A small sound classifier, trained from scratch.
Model: arch vit, layers 14.
Training: adamw at rate 0.0012, batches of 384, held-out accuracy 68%.
Rows from block 10 of a small sound classifier, named by matrix and row number. Rows with one number belong to one neuron. Each number is 128 + 24 x the weight over its row's rms, rounded and kept within 0 to 255. All counts start at 0. Numbers have three digits each. After the name is the row's rms in percent of the matrix's.
After each neuron's rows are labels from the 100 clips, of 14848, where the neuron reaches its highest value: "top examples" is what is common among them. Only what is clearly more common there than usual is listed. The data: acted Russian speech (Dusha).
# fc1: MLP up (model.blocks.10.mlp.fc1.weight, 1536x256), inputs 0-127
# fc2: MLP down (model.blocks.10.mlp.fc2.weight, 256x1536, transposed), outputs 0-127

fc1.20 114:119164135154109142118143072148128098148093134112124095108124157101153099077116121126120177092136110166130094128156114143127120104107114135116142118145134159158126130141146160118119166098175128157136120121179142132147133122130114153132109158110112137173158081154128153136137124131117110107169171140125091138129143157157126104147176128103162139121122105094108123101126087105108141129095
fc2.20 136:121147149082110142110146146110108075106182124159122133131159143114108110118116097129112110076139164098142138112148172103138125121111112138156122095111070144132128127097141105072144141130146149154151139108122096105106194154129150117116138155132193134121129163116116133115158051147136102114102114130142138107135120180105166131192137131171141144143128120153159139119127111139132150116150
top examples: emotion: angry

fc1.111 103:103130085135090125105108143143081096135149102098124135104127101095094141085134101180128151121105146111135117103135105161128129148125106129110124145118178178148113125131140131103124135096107136131097126119114123197128120170151131065140149159085138079107131122129104117133100123158111092118105149105120107126128157148147135147107138115138130119144151140129133135124127145137134089123144
fc2.111 124:122140112106155130142089112107137112122098130169133120091169184099144142140069152109116112104175158140168135140122096122097160120128086151148096167108130130128156117099141111111116118114131134112145151120140127126133160178137122086137120083158118125131126135135127118143149155142117154154146099115106091129100123159106128142153142128135122104105133135181105113083101104158172170132129
top examples: emotion: positive

fc1.204 094:115144115094105140120147147129118100167131145128115142108154127143157102127171119144162187143131133148103123135170102105131085158159112112092159094119138122181153114139108138138107125142096146154106146108135126109113186121117159106138109137130088132132113135144145121114097139120144108138072184133104133156115158149149123084123105095118103105154157130157136133130169092139111167124120
fc2.204 112:154124133155161113156157188148127093131134138138099104113118132120114143171092098120141121147077129110116117058145145109142120076073127155137150123117125134152144104100104109067122141143127158149110141166139148114069175126132127125146095119119140118118093119121146094117168099086155110153116119108123111140124124127113103094171156121161142136089117141137146178129109189177121132100105
top examples: emotion: angry

fc1.214 135:114161153135118135139155110133154108189112130122166140157144116137125128099115127094116146100156161163104134140137117090112138111066112101125133112109128168102138144156157158137149102050100143099087145098087069132125121133121110144133138126129123144093132120153138140106145128096108143147113145136121125124110133114120160121131140119118128128121132128139161161099101122145090075154117
fc2.214 182:137146140134125122160174122123185166158169129141151138131137169151137141145151176127132127073164100156161104134106179123099172151103123097124133135142153131096139148066147126119130131107154123157107106142132118149145143137137126142122178159075138175150135119143119141144112093141107069124116102144155123127091150138159141119173132151148098089090139135146123158133105107129100131130159
top examples: emotion: positive

fc1.480 084:145138129132194121145094099143125124093147099107124164103123102129101131115163130153148155143134136108147131142130103078113119125090125076095168152107111112169158129090100107127148095101155137166113134115148187182163175134095118090115102091099101108135134138118112116163092115185119151114116119140108149137154120125126103128145132135116153137113133138135073116123140149145108135112152
fc2.480 087:157164072132151075094194156137133125169124121149176103092125097140103127119143114116107160142172125097131140109141154093152128125087163120108097137105140161116135110153116117157106150121126114101137167127124145129103153110170117139118124130118092111124125131149119139147155164114090133113140107139101125123109154133081118122139133117132139127148140146137146126114122131126186103122096
top examples: emotion: positive

fc1.475 099:153157132132138140062130171122147113107188112136079128153124101103120141118136088076137112095138182073073131152118140094109133098099109143120135097111090168163106151105169140078148082169071153160149118125106113139089145109119167131118167148117175109096135154142153143123122139149115093148130126149093129121144085105127134189146127104142128114126148117104139145130104104113099127157177
fc2.475 090:150131105105161099145144143096131123160208142172151107110137104124117119136187092104109130121131082086154142155124150122106192084097114115115118113143151119126105165138112108150111150128122129116129089121122144136163148160119095122161165089100139136144138161100120140116134124122116130096147122171153150146124148121063114119194134128124133110123141099119148087144117141132143131177144
top examples: emotion: positive

fc1.362 099:137151152140114093106124099139140109130145140128131134122157160092103107163114156153125059105114132125082134127115152144123114105140097117117137141166108103112127105105132139110137105120140155127132149128139122118155169167107111163108137150119114085158138173157118108056104130158150113176136099096194092103138117136119124142149144136144112124098116131152076142127144102141115132141078
fc2.362 091:117167142109140143146105164177137098139131173122107131090080088095164129081149124138115136134120076124110144108148162147095113143102147125123134103149144148146121122147126161141112101194117156138176140108128150149104139149149136113114151116126131172149124146128105122157150136084174122113102108159101116122146161128185137113128145128135120135126139151077116087128183102122090043067149
top examples: emotion: neutral

fc1.183 106:112123145137162150136131132189107153142154161114121142116096133153155123134110147163124137115117138133132099142127135101106121110138105101146145150095147122083115133099110113102135104081150105153099118118125117148110138126124153150152166151153092112161171099170135115077088137139104092126129125135155174129159132162148112130099099125126088186110091106192146123141087104152104147171117
fc2.183 133:145098161155154088145109099112103113108152127087128148109128118093105156180170077143141110104114160086144116156112133131111152114104130163125099160155119158132109160106116152057134101116138098111137100121147131167104137133107106124119130086152148153121171202137147155137145139133132175101128090095137113103110126126130141142113132106157108126129136099111134104113136102122111178133140
top examples: emotion: neutral

fc1.108 095:125113126169125118094115149141127127082138159118084152169119098147143115092167106111138155123109120137146127117138105125147151139145140127089122136061113117084132057152131153157130197131144089138127151135092116076143124104142123126131106104070158125096126066148143173150135126144140148125091160133107128138160118083156144137151122122124141127134157108089114128088143154146122122145119
fc2.108 075:119186122115147133138153166119134133116135125135095129134135137132168118135127144160179152068131133180123158176149167148134131135086175124135112110121122136099120134105144138153147138147087139136159123131119139099121153087153113131128070120112107133137158091170106106136129150116126100104114104164108158149105131142105094115144127094139130117139115160110105191103137119168192143164118
top examples: emotion: positive

fc1.415 091:101118102134137121093131148162096153150139127092103110076145115091127093100131139140126139121143146102124172142109108138100122114135136116138135095130138127128137166151148119123133149163092118143130122107100175128118113117093084178155147112105118128117141100105158101117057110114155124111094111153158131108114150115103118129128133141117151168159091081132112145097105171134133097161126
fc2.415 083:194150096124145038158141127107139125154134143153138112088103105151139125129159134127103163102148175146153135117129117128159156104137133114093172122131139145138090133103124131106116110109111143126097104104130097120110167119126097086155140156084125101129096132130147122151145095111122141128095127122125116138143128073138098084115132152153125110108155156131120162167164149123182120136141
top examples: emotion: angry

fc1.637 128:101139102116138137127162163116159100152130115130110130176153114128139093115146133134147170148148172149148147146136115101139117088134119106131143118101118140140092116172150132128156130091147137133093112107130074123103131157128124137133127121111150149149112128145119100060133125110147117112151164125118122118118156164096133127106095111122131132167104129125180146117138140104122115189134
fc2.637 151:192161142114142140127141084135148141132154122164112152138113145131127156128119114120119091091140126112116098094103160147073143128064119119120130121167176146104179134113124123107148136157140156184151107165134163143127152179158098136112149122114133146182127141112131123148117103121165111128078074129162127120090190136153149152152104121142095122083141123152121147131124115150118139089135
top examples: emotion: positive

fc1.19 090:133136142131109183140141150122125099106175121124121100149115061139126140124128113172104085133140165120130085141063135146088156110093094128089124143127160119153095113121084153125132152118129120122120162135166099145149171081119125100085122102084128125158152141099102162132135115151122118097106177142175143133159147105101110140129161105150120148128155094142148131105129125123131114136122
fc2.19 076:130133121118105099122129125124124113165111141088085128106138129148144148178193173122154113117111123145141147162098105106126121116139139111141128148123160147126095130089140125172110146094093168083106128139134130129139114128115159115121088113111127116129111144156077117178101075169156111148141130134135124180168131194115162133148157115131126107101097104146143121146119112132128167154178
top examples: emotion: neutral

fc1.547 110:161126113123164137132107107146072118087165110119088167074159097120137163119149132169083097091131134095106130088111139125119082118111124116137093116095105118169114074128111178154133105141139130123151103118098129149088156132135119121138115120176156109097131138138151148095114105149129121104122123112147117116154087176119160140153094132139118120128116116137154136127160121135128098163153
fc2.547 108:116149095158147124116140169104157129132157123131140133157164125140145127115127126120134115076146149132104129186150151130122128136131140123107116110132120148125108130125138105128102153126097087157115131120138135127075154151108093145109115161119138133129140088167090115112119101174146080108106107139137152143142137064096113101185100146139160123176130137158128149146129139126139124224111
top examples: emotion: positive

fc1.529 086:125118096120107110088150128168113185126126152139132155104084111112165083100159125107122138130128130087101116116128109089096158121183109094096102145120091139084129118098153146142174108112191095140157139123150121136131168169108086116131139116159139106099106103138150118142127094171117114074132130100130124144134156136121131171141136162122095098142128173114110139107157106093119107151131
fc2.529 073:080100106087120111120120188117125159082112122083105105167174110102132125104070129154128133124131116216106127099139104110123157109124133184115165142122127119157134107132118134121074176130160144120111126135096119139135170132165091077138094149143108126112133104114099120161133121156147171176119133107139139134170131138103127106167116146158107155148137154139141127123116093145162135116136
top examples: emotion: positive

fc1.364 096:129119143103133107128146148151113142127122176151130121152140110103071123141174056127132152143150097116105122164111104140142130142124115124119168108150106116158083104117124143129174143098128131120171123125117066117132141132116115157092157095140163168142131122160118174122137124129074112141109148151145144129164123168155128117147140126111089151143112138140137098091084113118137123142087
fc2.364 096:129135113166134152145077120071110148121095105090175144144113135123154138153104154161141105124096169138128165132140092144121114109132147103150112114144147167130113104136144169163130092176104145125142142105132114171118041146129127103138106148131102113117075127133089092092160187121144120117091146131117158145147124115118140154088113140089142110136136105129158135184180137093109111149067
top examples: emotion: angry

fc1.157 089:102083136128154137138090106131129150165108112125109116109131133159125104126118115109147140177146115136117138135116073152137110108129106121150120095084119147123134113159094137141111099133121081100127091112127095095113112152181138106147087088093161173107125147092177137103117112149121128153166167108130102127137092120117116149142121109160139147166173133154100123088147119112117116149111
fc2.157 088:116117119150127141097137130098143131111129103133131122126099160154105131137122148114195119144111144115101127119132107106102135131137183093120159127137136102134091110132103135120129137164108172099131168114134130136157141124097102129119098160125112154114135109126117174120145106105172126113102118109127127143109120102088127097155152134169171111128107099096126156183151097140129083081105
top examples: emotion: angry

fc1.367 108:118149112146087149093141149141145097150133125129144125095121181077089142106140124158085165127096141097137158153100110089136116131153114104112149153133106085133113115159140163134104124102130165092110105127110090104075142114156130125133104080117121125125138164128110084120156111123136146132072120119107130152136106141133096111131152127141145119163139116130107127147147146124151103139089
fc2.367 117:144140136137134185126117088141126168130171103145148143144174186138112130143113164114172109114152121102131083101105133111116151124175136156126140130148146071125154137106138137122171161140143102149146110151156174130122164130118126133097141130111104145153145071144124155137108107163139070115105109092149123107149141131143136146163127127163158127153139110185102130120112118141122113115124
top examples: emotion: angry

fc1.248 101:094102115105136140144133101121159133130133097134153125085132124142098123135160102115085119138091095102143080146124118107101139123118118077151110110127123146123083132108143151110120175119146116116134110112137132120165190152112120107141123113124106154112154116098134112142142096127119108106125142121152114114112114119140173078122125116171130106163134141154139104157103173098158134141123
fc2.248 117:093137135107113141126114165124110156146082139103147114126132099104142100126113161117171108158134127160144147113149129136141124148150123107155129100117113116113135101171124091166109102119125107113117134120102104106122135117126187114154092105141112088137096069147120071101136144159095188191133150099113156092131117144127141147097163167106128152131107143124106034113105117134143152123109
top examples: emotion: sad

fc1.697 119:146116091098132137100158121146107103143159096130132134144196142132122161071116156105110109140129128152125100116147160137118146118123105093125101133126127148087109134144152132131142092095137120134141138096160098135109156116145143102089142156116135129125111132156125128075159102116171108119137122138135101153139108102127154108147141139175159142155116138144133178134136164089157154153121
fc2.697 110:124093126139159133135123110121116124142129159153146115130118097126100166126176089143105118124148102097151154120164174115143130139118159103100123123093135114157106182107148123083140151140133124109126140111118127134137165146115087112147153105105164136141112149074154089118137072084134095119140128134163142131120147135097123096192128108121111112153107125110157130114141169184156085090137
top examples: emotion: positive

fc1.632 089:124168113110160167103121145148104132166188130119095113149147107134153111112199129153121088128143096118119142158115124132129144148133136155117116145090177126135095129178148105123117106155114102170132159156131133150114137145148087140066137133112171135150111106126106146139142082130088110103129072149121138150153163098168126120139063135115166121134149109083094124118141055141136071156111
fc2.632 083:121155136138102095127117104121095129102152129123150086096142130101140140113117116150114151144158133142157115118168141099118117155135111133108142138128117092124160102136114131121133121124135164133131110142121158152124048143136110105117120146160116074127091089117083121079140175112110134148168147096099140114146102110130084100091122138146188152128120107117109093134130124122122149130134
top examples: emotion: positive

fc1.49 093:126097148087103125109154117150133128112124129135081092098143160119080112121109132119107127120147142121107146181106160101123127132119126132122152106153097122110088112137143126064124143153152141124120150142134121113119136097101104131141143138140115145123123143181144152131143090100112089117110128124173114113120133159111103147188153120124119174082138106117153109082135106108114130116135
fc2.49 082:135136129157103094148172098107128125131150129143124064129102100177140149109169111115106132160122116131163140179108110103144150104145111109112131117138109106110159150117151147117136143141127143172129107113135128105123111141132123110134112158106108111165106122148161133104155147098132097118147110101111140169124178093124168124069136100124110087152120095107105144144136135107129101107146
top examples: emotion: angry

fc1.383 090:165133159110119128108137137147156158143139119101113112164106169147154169147089143152114101189114112148129115155129196094170176135152142131152113121130143117117108157066144133124153157114141143129102128106154134125103106105099116133143150110089129141111099089182159190164125147146118098150105104111177156124158127146136167108117147107104124126143137143158154173114077145135100140117126
fc2.383 086:132133134102154119112157084095134141121169157112122130150131147093180131122108140154112122109122153144108132137124150129116136128111111161136102134122094121117080096123134147134173127137099140147098157166157118106098084141083169175102121183181143121139124133144114111101114133099113153131126137130138133060140153108168143141062152131145143133133137124133114130075151125112138137139120
top examples: emotion: angry

fc1.425 101:193139120143110116071148132143116072136116144160110156111120116115129155105148097149130165163106141153128140147138132123139073119125136094124101080123134117172150119162157136101134124150125101145095115140135120114164125138147099099162117109111156113137132111100182154116148126113131115124094121146155158090154171116129122182102121114101142129145175168144097134164150143143149146146143
fc2.425 124:124145127117145138151064107121140143138095104150136147122157165149140154153106174106169108117115179123126113102131112127122122171149114153112145149161134086123127093109155161158142109154101115154120124164183139149113142139131111159087092176164114116152135085144145099089124106135162148156100106117128138123125111094139149129175143115127158128071108161150097119136143089096131101101122
top examples: emotion: angry

fc1.382 098:097155147130092129081089120121165132129122162116094104170138144157166126088095109112122154134122155134093168110123136116137118156126107114073176092118101138121111125182130088149120137135116065134090154100156134093121149104133134121133109152147088149139094093126159131118151097139134108139116136132140138085153122148163089120163099109081137173146095121079106130097113103122106139099110
fc2.382 092:127094107166117135123117108152111138113139109103128123149144143092147163155148125109137102127132124140130137127117101145114106129147125098111116116122126118137102128105097130124133134092148090080123114126131157119133143124100123150111132115121145127152145125173151154138079056151119108081138134112135171116120110058156167145230147124094116184128116155146095117087098140113118103177120
top examples: emotion: angry

fc1.540 085:115157133112144069114126133132140151138149153153103110145134147129087144113095128130130101110154105134106116123104109196116160135128106098088088140094096158163139092062145132150131132124135155124118131121118073123134112127095131108104148065142164126102112100160116077119068142126105130132118085154142122109151154120098161114118129141135133053170165124077103130113127169149092120140098
fc2.540 092:134123098153125125122093122126126124133130118142114078142152138131128119156098146087183149119152127178098176126114100051175113131161132141145159112148122155121179119162149105105119147146159115135114125136168160138111178134098109153138114131146090152123122117137188098134139073148101171126108122139109147175170138123156136103151162190117163109121090171127090102133151108137164083082135
top examples: emotion: positive

fc1.739 114:151129116125145138115155062091172102140152123126115138117125105157146160136108124156123114099160150083169137100123155114118150102086130112105102113142144140104104146112135133089119115133145108123118126120148122135077144132119138100080126148123137108168151144119106170108136123112148112093078081126132095139072148120106139145119163126152117102137145145138097177158137131128088119118118
fc2.739 133:103122114129110121123077114139087117087092133115113126142084140112133144106111145094135087139090137102105160134128086107136121133136141123105126133126105113132089111164146127117150169124059141105122153123122159133086157103145132131141090132155106091111109094149100133091092153132145161126110139106143120114154118163128089137123114186106157167129139123123123081134115120105133125124098
top examples: emotion: positive

fc1.695 096:123130128141140127129121144150137108096121114129084164135169137135120147107156062104057078136126167157143144174103136093097085136177105102142127101105122126159131141110134151114152124163098141142146132110132200123104124124119102150111160079168145104093138083125132134114089107135129164086114135108168175095150119121145144119136108110097105106137136107117142160160159124130104142180113
fc2.695 112:135133124134099113111146161126133136153145130139113142171139085127151098134113127138120149156124166148094136154132106124155127126146155132102138083122152177138105083129132095158107129092145109160116086098112090119093069139096113154111120143102102136130117118136174098107121151105135118126114136199091113133117137100130118114087108188106164156148122126101117129153151152129130109114146
top examples: emotion: positive

fc1.378 093:130140130111136172156142103132124132146207187103124141106111133103129125138123129142099111115082150112103140124130157127125107116111109113110139138104084154110142102153134139083108094144154126141165112101121131093133112143135129115123142162110093078149167171106170139147152093108124121127098112120148152104130101136088108118132103152084108114140128139091110148103113147142089126108129
fc2.378 087:086116112118122101159121155146140178106125121153092147131126100129095137146167093124110115126092167122117118142148140127146146126141131113155149158116133112194131142131136120111110134142106058117161132168128077129122055127130123111178092119078122118111139160071144114132131149093109132132094126116133138117128098155124143129025163092136097094150123140111100101099111155146146115157153
top examples: emotion: angry

fc1.213 104:134146185146107133131112103128159151132117119118116165129163086124098149136146121109129129117091096118132111123096147128151165123140104140067138123169125121074097143123138101150146121135142148157140113160120135121130134096138054112143168134101120117111167103118143157141106093135148071116131130143174137105126148125148126158146121158152109131125129108158124136100107127136096139123123
fc2.213 095:139149111134123112139111135144119164178151135093086133133132115136143114114109161097121149118147114172131141094100101143111123140117158150127119075094127119132163109127137123115120094103158142107092156140150135113139190141132124138141135097077141132123068127123082118134162097141154103150128097103140143132158148098129145120225147145092125102130135144161125126152103110119159124138148
top examples: emotion: neutral

fc1.562 085:119102133104122148155101132160139128131139171127111114133077134113135121149106126155102110137211131099133138144112119153158163147105119127126127102141145148086138120165168105112130145136127169122147193080121113115118168163108122123124127168161142114135134167114111157138121106141088122099123140142136131139105147106111137131124126146103156153121116143117100129145140128132150104104128
fc2.562 081:180132170137081109160142178129110128152085121138122126140136135097108096157108139079144146165127108163148144146130083116128116121162113152113169142108147119104181136105106103150084153126132109112133115136143158130155157114097151112097120115088063137118160099115114138148134085116134132156155114133072148119121152125147121146136131145119108137115115135166111107133151111127125151080140
top examples: emotion: sad

fc1.328 096:139123095132142141084113079147129098114142133097102169118130118126122157110146120093091130110105145101110162125125112155134097125136151091121112151113149124141127130120122103148159088158060135118110130113138151093087112127126113156119145154110129132117137124142135130116060119153123093100152169123122151123160156127105115124159083126106121156120150096169160155153155126113092126155124
fc2.328 099:112142129072142099140131142090120141161121117137124097161135115146134107148134141154147138141137119130094163130134126116133151140112138103113154098098121144158109101159129140124113104142187129124097118108108139130120126149114146117118144164105088122146110166119113098100136096172191168169125140104135146174145137164101121100120157159092160138078084134098094127139127094150167121133113
top examples: emotion: angry

fc1.467 091:125115065150094104106131156094107113118106097090143078138124123121074169123127113122136133127097140156127118130107113134145095112105131131105119114115168127125144101132105133156141143125117130134106126122122127122147146134123124151158130123119157118134139120101110098118138119136131107103112206136106160142123157095127112094132142103118151120138144098112085160105117116136107098146119
fc2.467 089:109115164113149111136183109081135095142140154163134131125159150121123111143106147127137159103162124117136084102127163126112188135097117133134115114124069144105118124084175111084124123123128119124096153144128089138136200144115118113151155151132129150172132165150138128115162053124131114143159113125137098126106134120135160094202150152147111139106125149171094170131108084157129179133121
top examples: emotion: positive

fc1.549 094:125147123115105111085142124133079104089117092146125125151167137146118150122101103150116142112082145117150118118154147155134119132101122113102081110106054104130127104144138132126117121119109108140105111153154117115116147164115117148096100134145132140136092125112129164132117167118131114131110149119136134151152115129138137139124112081143145144149144188147154110125121093125083096123117
fc2.549 090:133105124159146123174119082093152145118173125126127110114143128120173124162107145179168113128117138137150113151146128117125142163148161140129144157111160123152116117126159147096133067128147098141087111134137083123150099108121123119134144150168117129131103131145151110111144174121154158165114151146117114138106133105139121132072145154153156109118098120154104137155123155123160128127134
top examples: emotion: angry; emotion: positive

fc1.251 106:108111118145096132095154145101119098114128153106111087106165116107121107144156167161136153092096106117109179146106131130134117138111152087093139124100128164124125141169120128124126147136138130114101159096104156089131153100078129160173121173117181132098078131105176142123130108123118104109139147115140129104158146127128126156178107081091100133133135145118142135103109132121173140151116
fc2.251 115:117091137108140147093166126101129111119163157131129094114134106121115135130166119128109145114141107103148114155114127139138140119126131136106119126139093141114135151137114168093130137160120135152136118102134139111120193130114118090150152121102169142130159171100109118103105059125124110116127118167182124154129096142119151134214120113145106115129179099097119113120154179132099100090108
top examples: emotion: sad

fc1.535 101:095112122115153121129079154125098116103156160090091114109109083129147124094169081096103181133088128166159140136132120145147107201155135114132132124109160102113154136161122115129129150103103091123136124080124112129162178131147131116138123128110125116103115155169137152135113151139098098141142155122131130128130127153133126113152106132094100174142098146129106113116146167098137111110126
fc2.535 095:092095149105101118118123126137111166090153084097120158121135174104127169124154153136132148148135125110093141129113117107145128125144125130140134152108126127146060085131119140119148123116113082100139119124142131167104207123165126132112123145138135069177146125153085134147132043110123130152103119119132128143115096115115145161248108149143122107092100125144151117149147139105125146163135
top examples: emotion: angry

fc1.552 099:091150112077169145081167133126130172150144131116155110111127076132107146146160137136148144127129179106144145151117133083145162070122114139098145123102138135156098132185156161145121093088132136101085113127136124124136150140139099148142119096147153069095121143147121157121086107135095141141107193134156136119110121138100125139123133124121133137165086103110121121150130114142185103131116
fc2.552 079:138133085095121074077081103119108132145172126134148107148144117077096131121187168141118090121140085160114102104092092121120136092111114127136109114165131163097147171115127085141090130151182128112157142132158134116147125142190129098125099118045146097121109125100157150096143124074102160136106139128122103121128115089136109185140141118153166129117120148112170151155144094148140136132129
top examples: emotion: positive

fc1.357 100:122170117099061141156132151099120124140107103135088161140109110137106099083151107141117121150129124112106160146118155175076107142143108135085162085082097169127119134133133144135165102123109130124072122121093130111127165097149145130113121127126145150110127117164130148118152122104134101077120129115171134105130143139108149099113142158132096136140097116144124093115083149107119158164121
fc2.357 093:117127113127138133139157126102139170090145126129157110118176128115088114137050143148150112109136121137114101118130113113141154085097107106167104189130133132103152094118149137131107104134137206117099109158120116145119124129132117106134132123118138145104064154116115170109142131112116153157114130135121126170072099127126117125127136155148145091156151164138110191176140084121101106114135
top examples: emotion: angry

fc1.293 097:156153139128131139137135137149120117152136172165118088152164151110123133146110105112134135070143163165134108170126143127060151111111108119138100150136128170128204118082125133127154134123152137132116118127137084127110174181099110161100132120138161162150137137133135129115102149151127064125120117197128165096142163150141174102136094112145125113123091126099124122114135139124136153135146
fc2.293 116:128095144144105119124117113128142129119115132099109144128131103118125176123138113072137108130112119144117099136118135137123132138166135176072144123121132127132129099142145143150111125148123069137147136117191167152123200095106132150141113154158115106160142096173135145140123069155129178141131124135140129095149127055143183148213120103131150122127112141118144123129140115090073076098099
top examples: emotion: neutral

fc1.116 113:131159116137102157139125103102134141113138156136133131116138141159145140129123176118119088095145122159146113119062185140110127132132142095102121114175102106139090132081127115135145145136138133160118116145102158082123151152097122101124145122086126165161146165089079189127124126134138078109079111114143126127094148157128127141146119109167154140170114114104103126130139110115142134126159
fc2.116 102:122151140120116145155105128139136125104114092157117101139127108079144116101154123116114128164121119151115127088115120145152107143113072109125117080116132119155155110129150152142125081129061152130158171121117088166090207122144147144138126098114146128143151092154111116163147086090153116161083110146114106092114132119117148173217151144110131125130148111109080122091132133137121106135117
top examples: emotion: neutral

fc1.85 095:110130123145098081107116124114096107130136060121110138115101134118133101072138112115116121163116125118097126117108153100115105123120131114149138161117096131099117100125124106099144125101129123076109140137099128110112129124151134093151107155094132110105092124121173151105164093157119130101102105123146090142139172158137113164136093117152120089158149123094179131062145097140189142147148
fc2.85 114:101143105114158096141158151128135155126153123165171104145120152131115127140124151105159115110120070121140132094123138103114142107082183135117135142137144077116123130107131149111149150135082134159114142125132120162115116153102124118118113094134123122097163106123117111156140146120132160139119086087116121176064138157130128107134190172138158083141145140115098144120140125131123147122116
top examples: emotion: positive

fc1.754 112:129135145133140121130131128102118129118147155119135145071104061150116122096187101132123101172112142132146154163158111119138133133054134103151100094125132128110127125100139142152103135129123142109118144118091127103093140138085175112191137130111142138102127170151163130130141138108151144104167164149137175159119102143092116099158112098140142124163136132153152129171128135152097130128153
fc2.754 151:090103153133153165163116149132122148101116119164094132131161129157117124162116156096151147120133098142158137125110117133150152160147099128121119111106098132082204130099128153149120124141171093131138171161143152113162171117087142120131122156133132164112143084107135088150137083136093141200147140157148138105148117106141165122160125109133147136129162164168098090083105122144117101131131
top examples: emotion: sad

fc1.746 095:126138117149129073117122137154123142138152128083112158141090117135128145116114146123111119100157110150113121146112168111129108134163099141098164101136121193136141149122136134126125113151146125154091101122134120163112148141116090185130151149116150139133123136131109140109074088151105131096125121149161137110111167153113131155116144170154137115145080116109144085120137103121129137131168
fc2.746 105:080103132169119106160139125096110157082131117119143118100151122118109117129165137095157129171141091153123149145137087132106131144172111105120112132115126126088150114126143162149122050130126118122163142107125103134176172085124103118128116141177109111123077091136118115158138108090142142156128115144116096112129117106184121122204171095108117131100122125112124115146113126094133073135126
top examples: emotion: neutral

fc1.283 091:160131121170120103123136121086086083128147120133123120151114132155126083097137123115135105142131105115160106075100131070163156123111085089140117138135155163097133098125119136111105161115109102100115116164126129120122119133148107110137165131125118120138202131151112109112120115150149139196121111151139133113156143108099120127146085161130150126110108133144113128150129073112133141121123
fc2.283 095:132127114133114087126121126177134129106125134128122139166119068088128118141147128172096164138094124145133113125143145180158159086123134117123150127118142144100126121134096106131123129122123134139111108146128162129118136146166115100137085120080057169110120121180112128107108138124117107147157112126076113179121102112156101093099096128134146125136093134115150141180135139122158101124121
top examples: emotion: neutral

fc1.179 111:124121106144086146093143147134114098159130130132105098135095109107102126097130084130126128134129157106121127117112178156136100123091109122172129105118108166130154100122127130145111089145142105095114120134146090133150140084117148168150127098189145132105119101160101104118118095134150107113142133135095103126099116093129144110153102144129197136129143107103157139142138139105105145143135
fc2.179 111:172131138196141178088126152137099182126103097112126117145120128136155138132101127135108136108128152136106139127174150150157121117111130157128133131122154153132144109095128142112112147131098127189104086099152164147137140081134120153095133173122156113099102100131119105111128125135121106119103106176089101099134114062117092121147105137129106114146117124129105152178164130117072116102115
top examples: emotion: positive

fc1.474 125:148125117145111109112151120130124124102173151157142110137134104119158132129155128174120127100132144096102101163098160154090172112110152133120107120146141155113135126124119124126137096125166104154118117176128129100128159148137126170119142149131111126159098129117084130146073126162171115121115105124126150137097162122164149123146106134109125122118131115126143146137131145115133156123124
fc2.474 138:075110148134112142147132102127158139107110131111094129136147146144121147128184115118134125143135158152107129130097105136103131180179103147128103120126080122098159132108099141127130119157150097120166136141133122125154213122121116152138137124177145121151126113118147183122106061091108117131119121131164121056109099105149153174204121092091112152144125139110115096105110100103121086164125
top examples: emotion: neutral

fc1.224 107:164114122129106143117136153125105097127196104145111108088150107110114161109151069193126133097112178131126124115148116150103113127157103106108080145086099131138081112115130122147126135107114156124086088077100109127085136111138159123162162139073150126072139147136132138114130107134139145108139173136132131131176134131105159148124122094139127132150144132138148142129140132152142121115110
fc2.224 105:125168085130097143176124122142162146133129126112139107128161187150123157129094128102129103141154167141165082129106117127093134150136107090167128138166142101103082137115101126132137123093121162111128197137150112120133174158166144140120121108133093126193137141132119118139116113146130118147114109115167163092104132158169112170171111159122116145087094133180120141105087109119143146126139
top examples: emotion: positive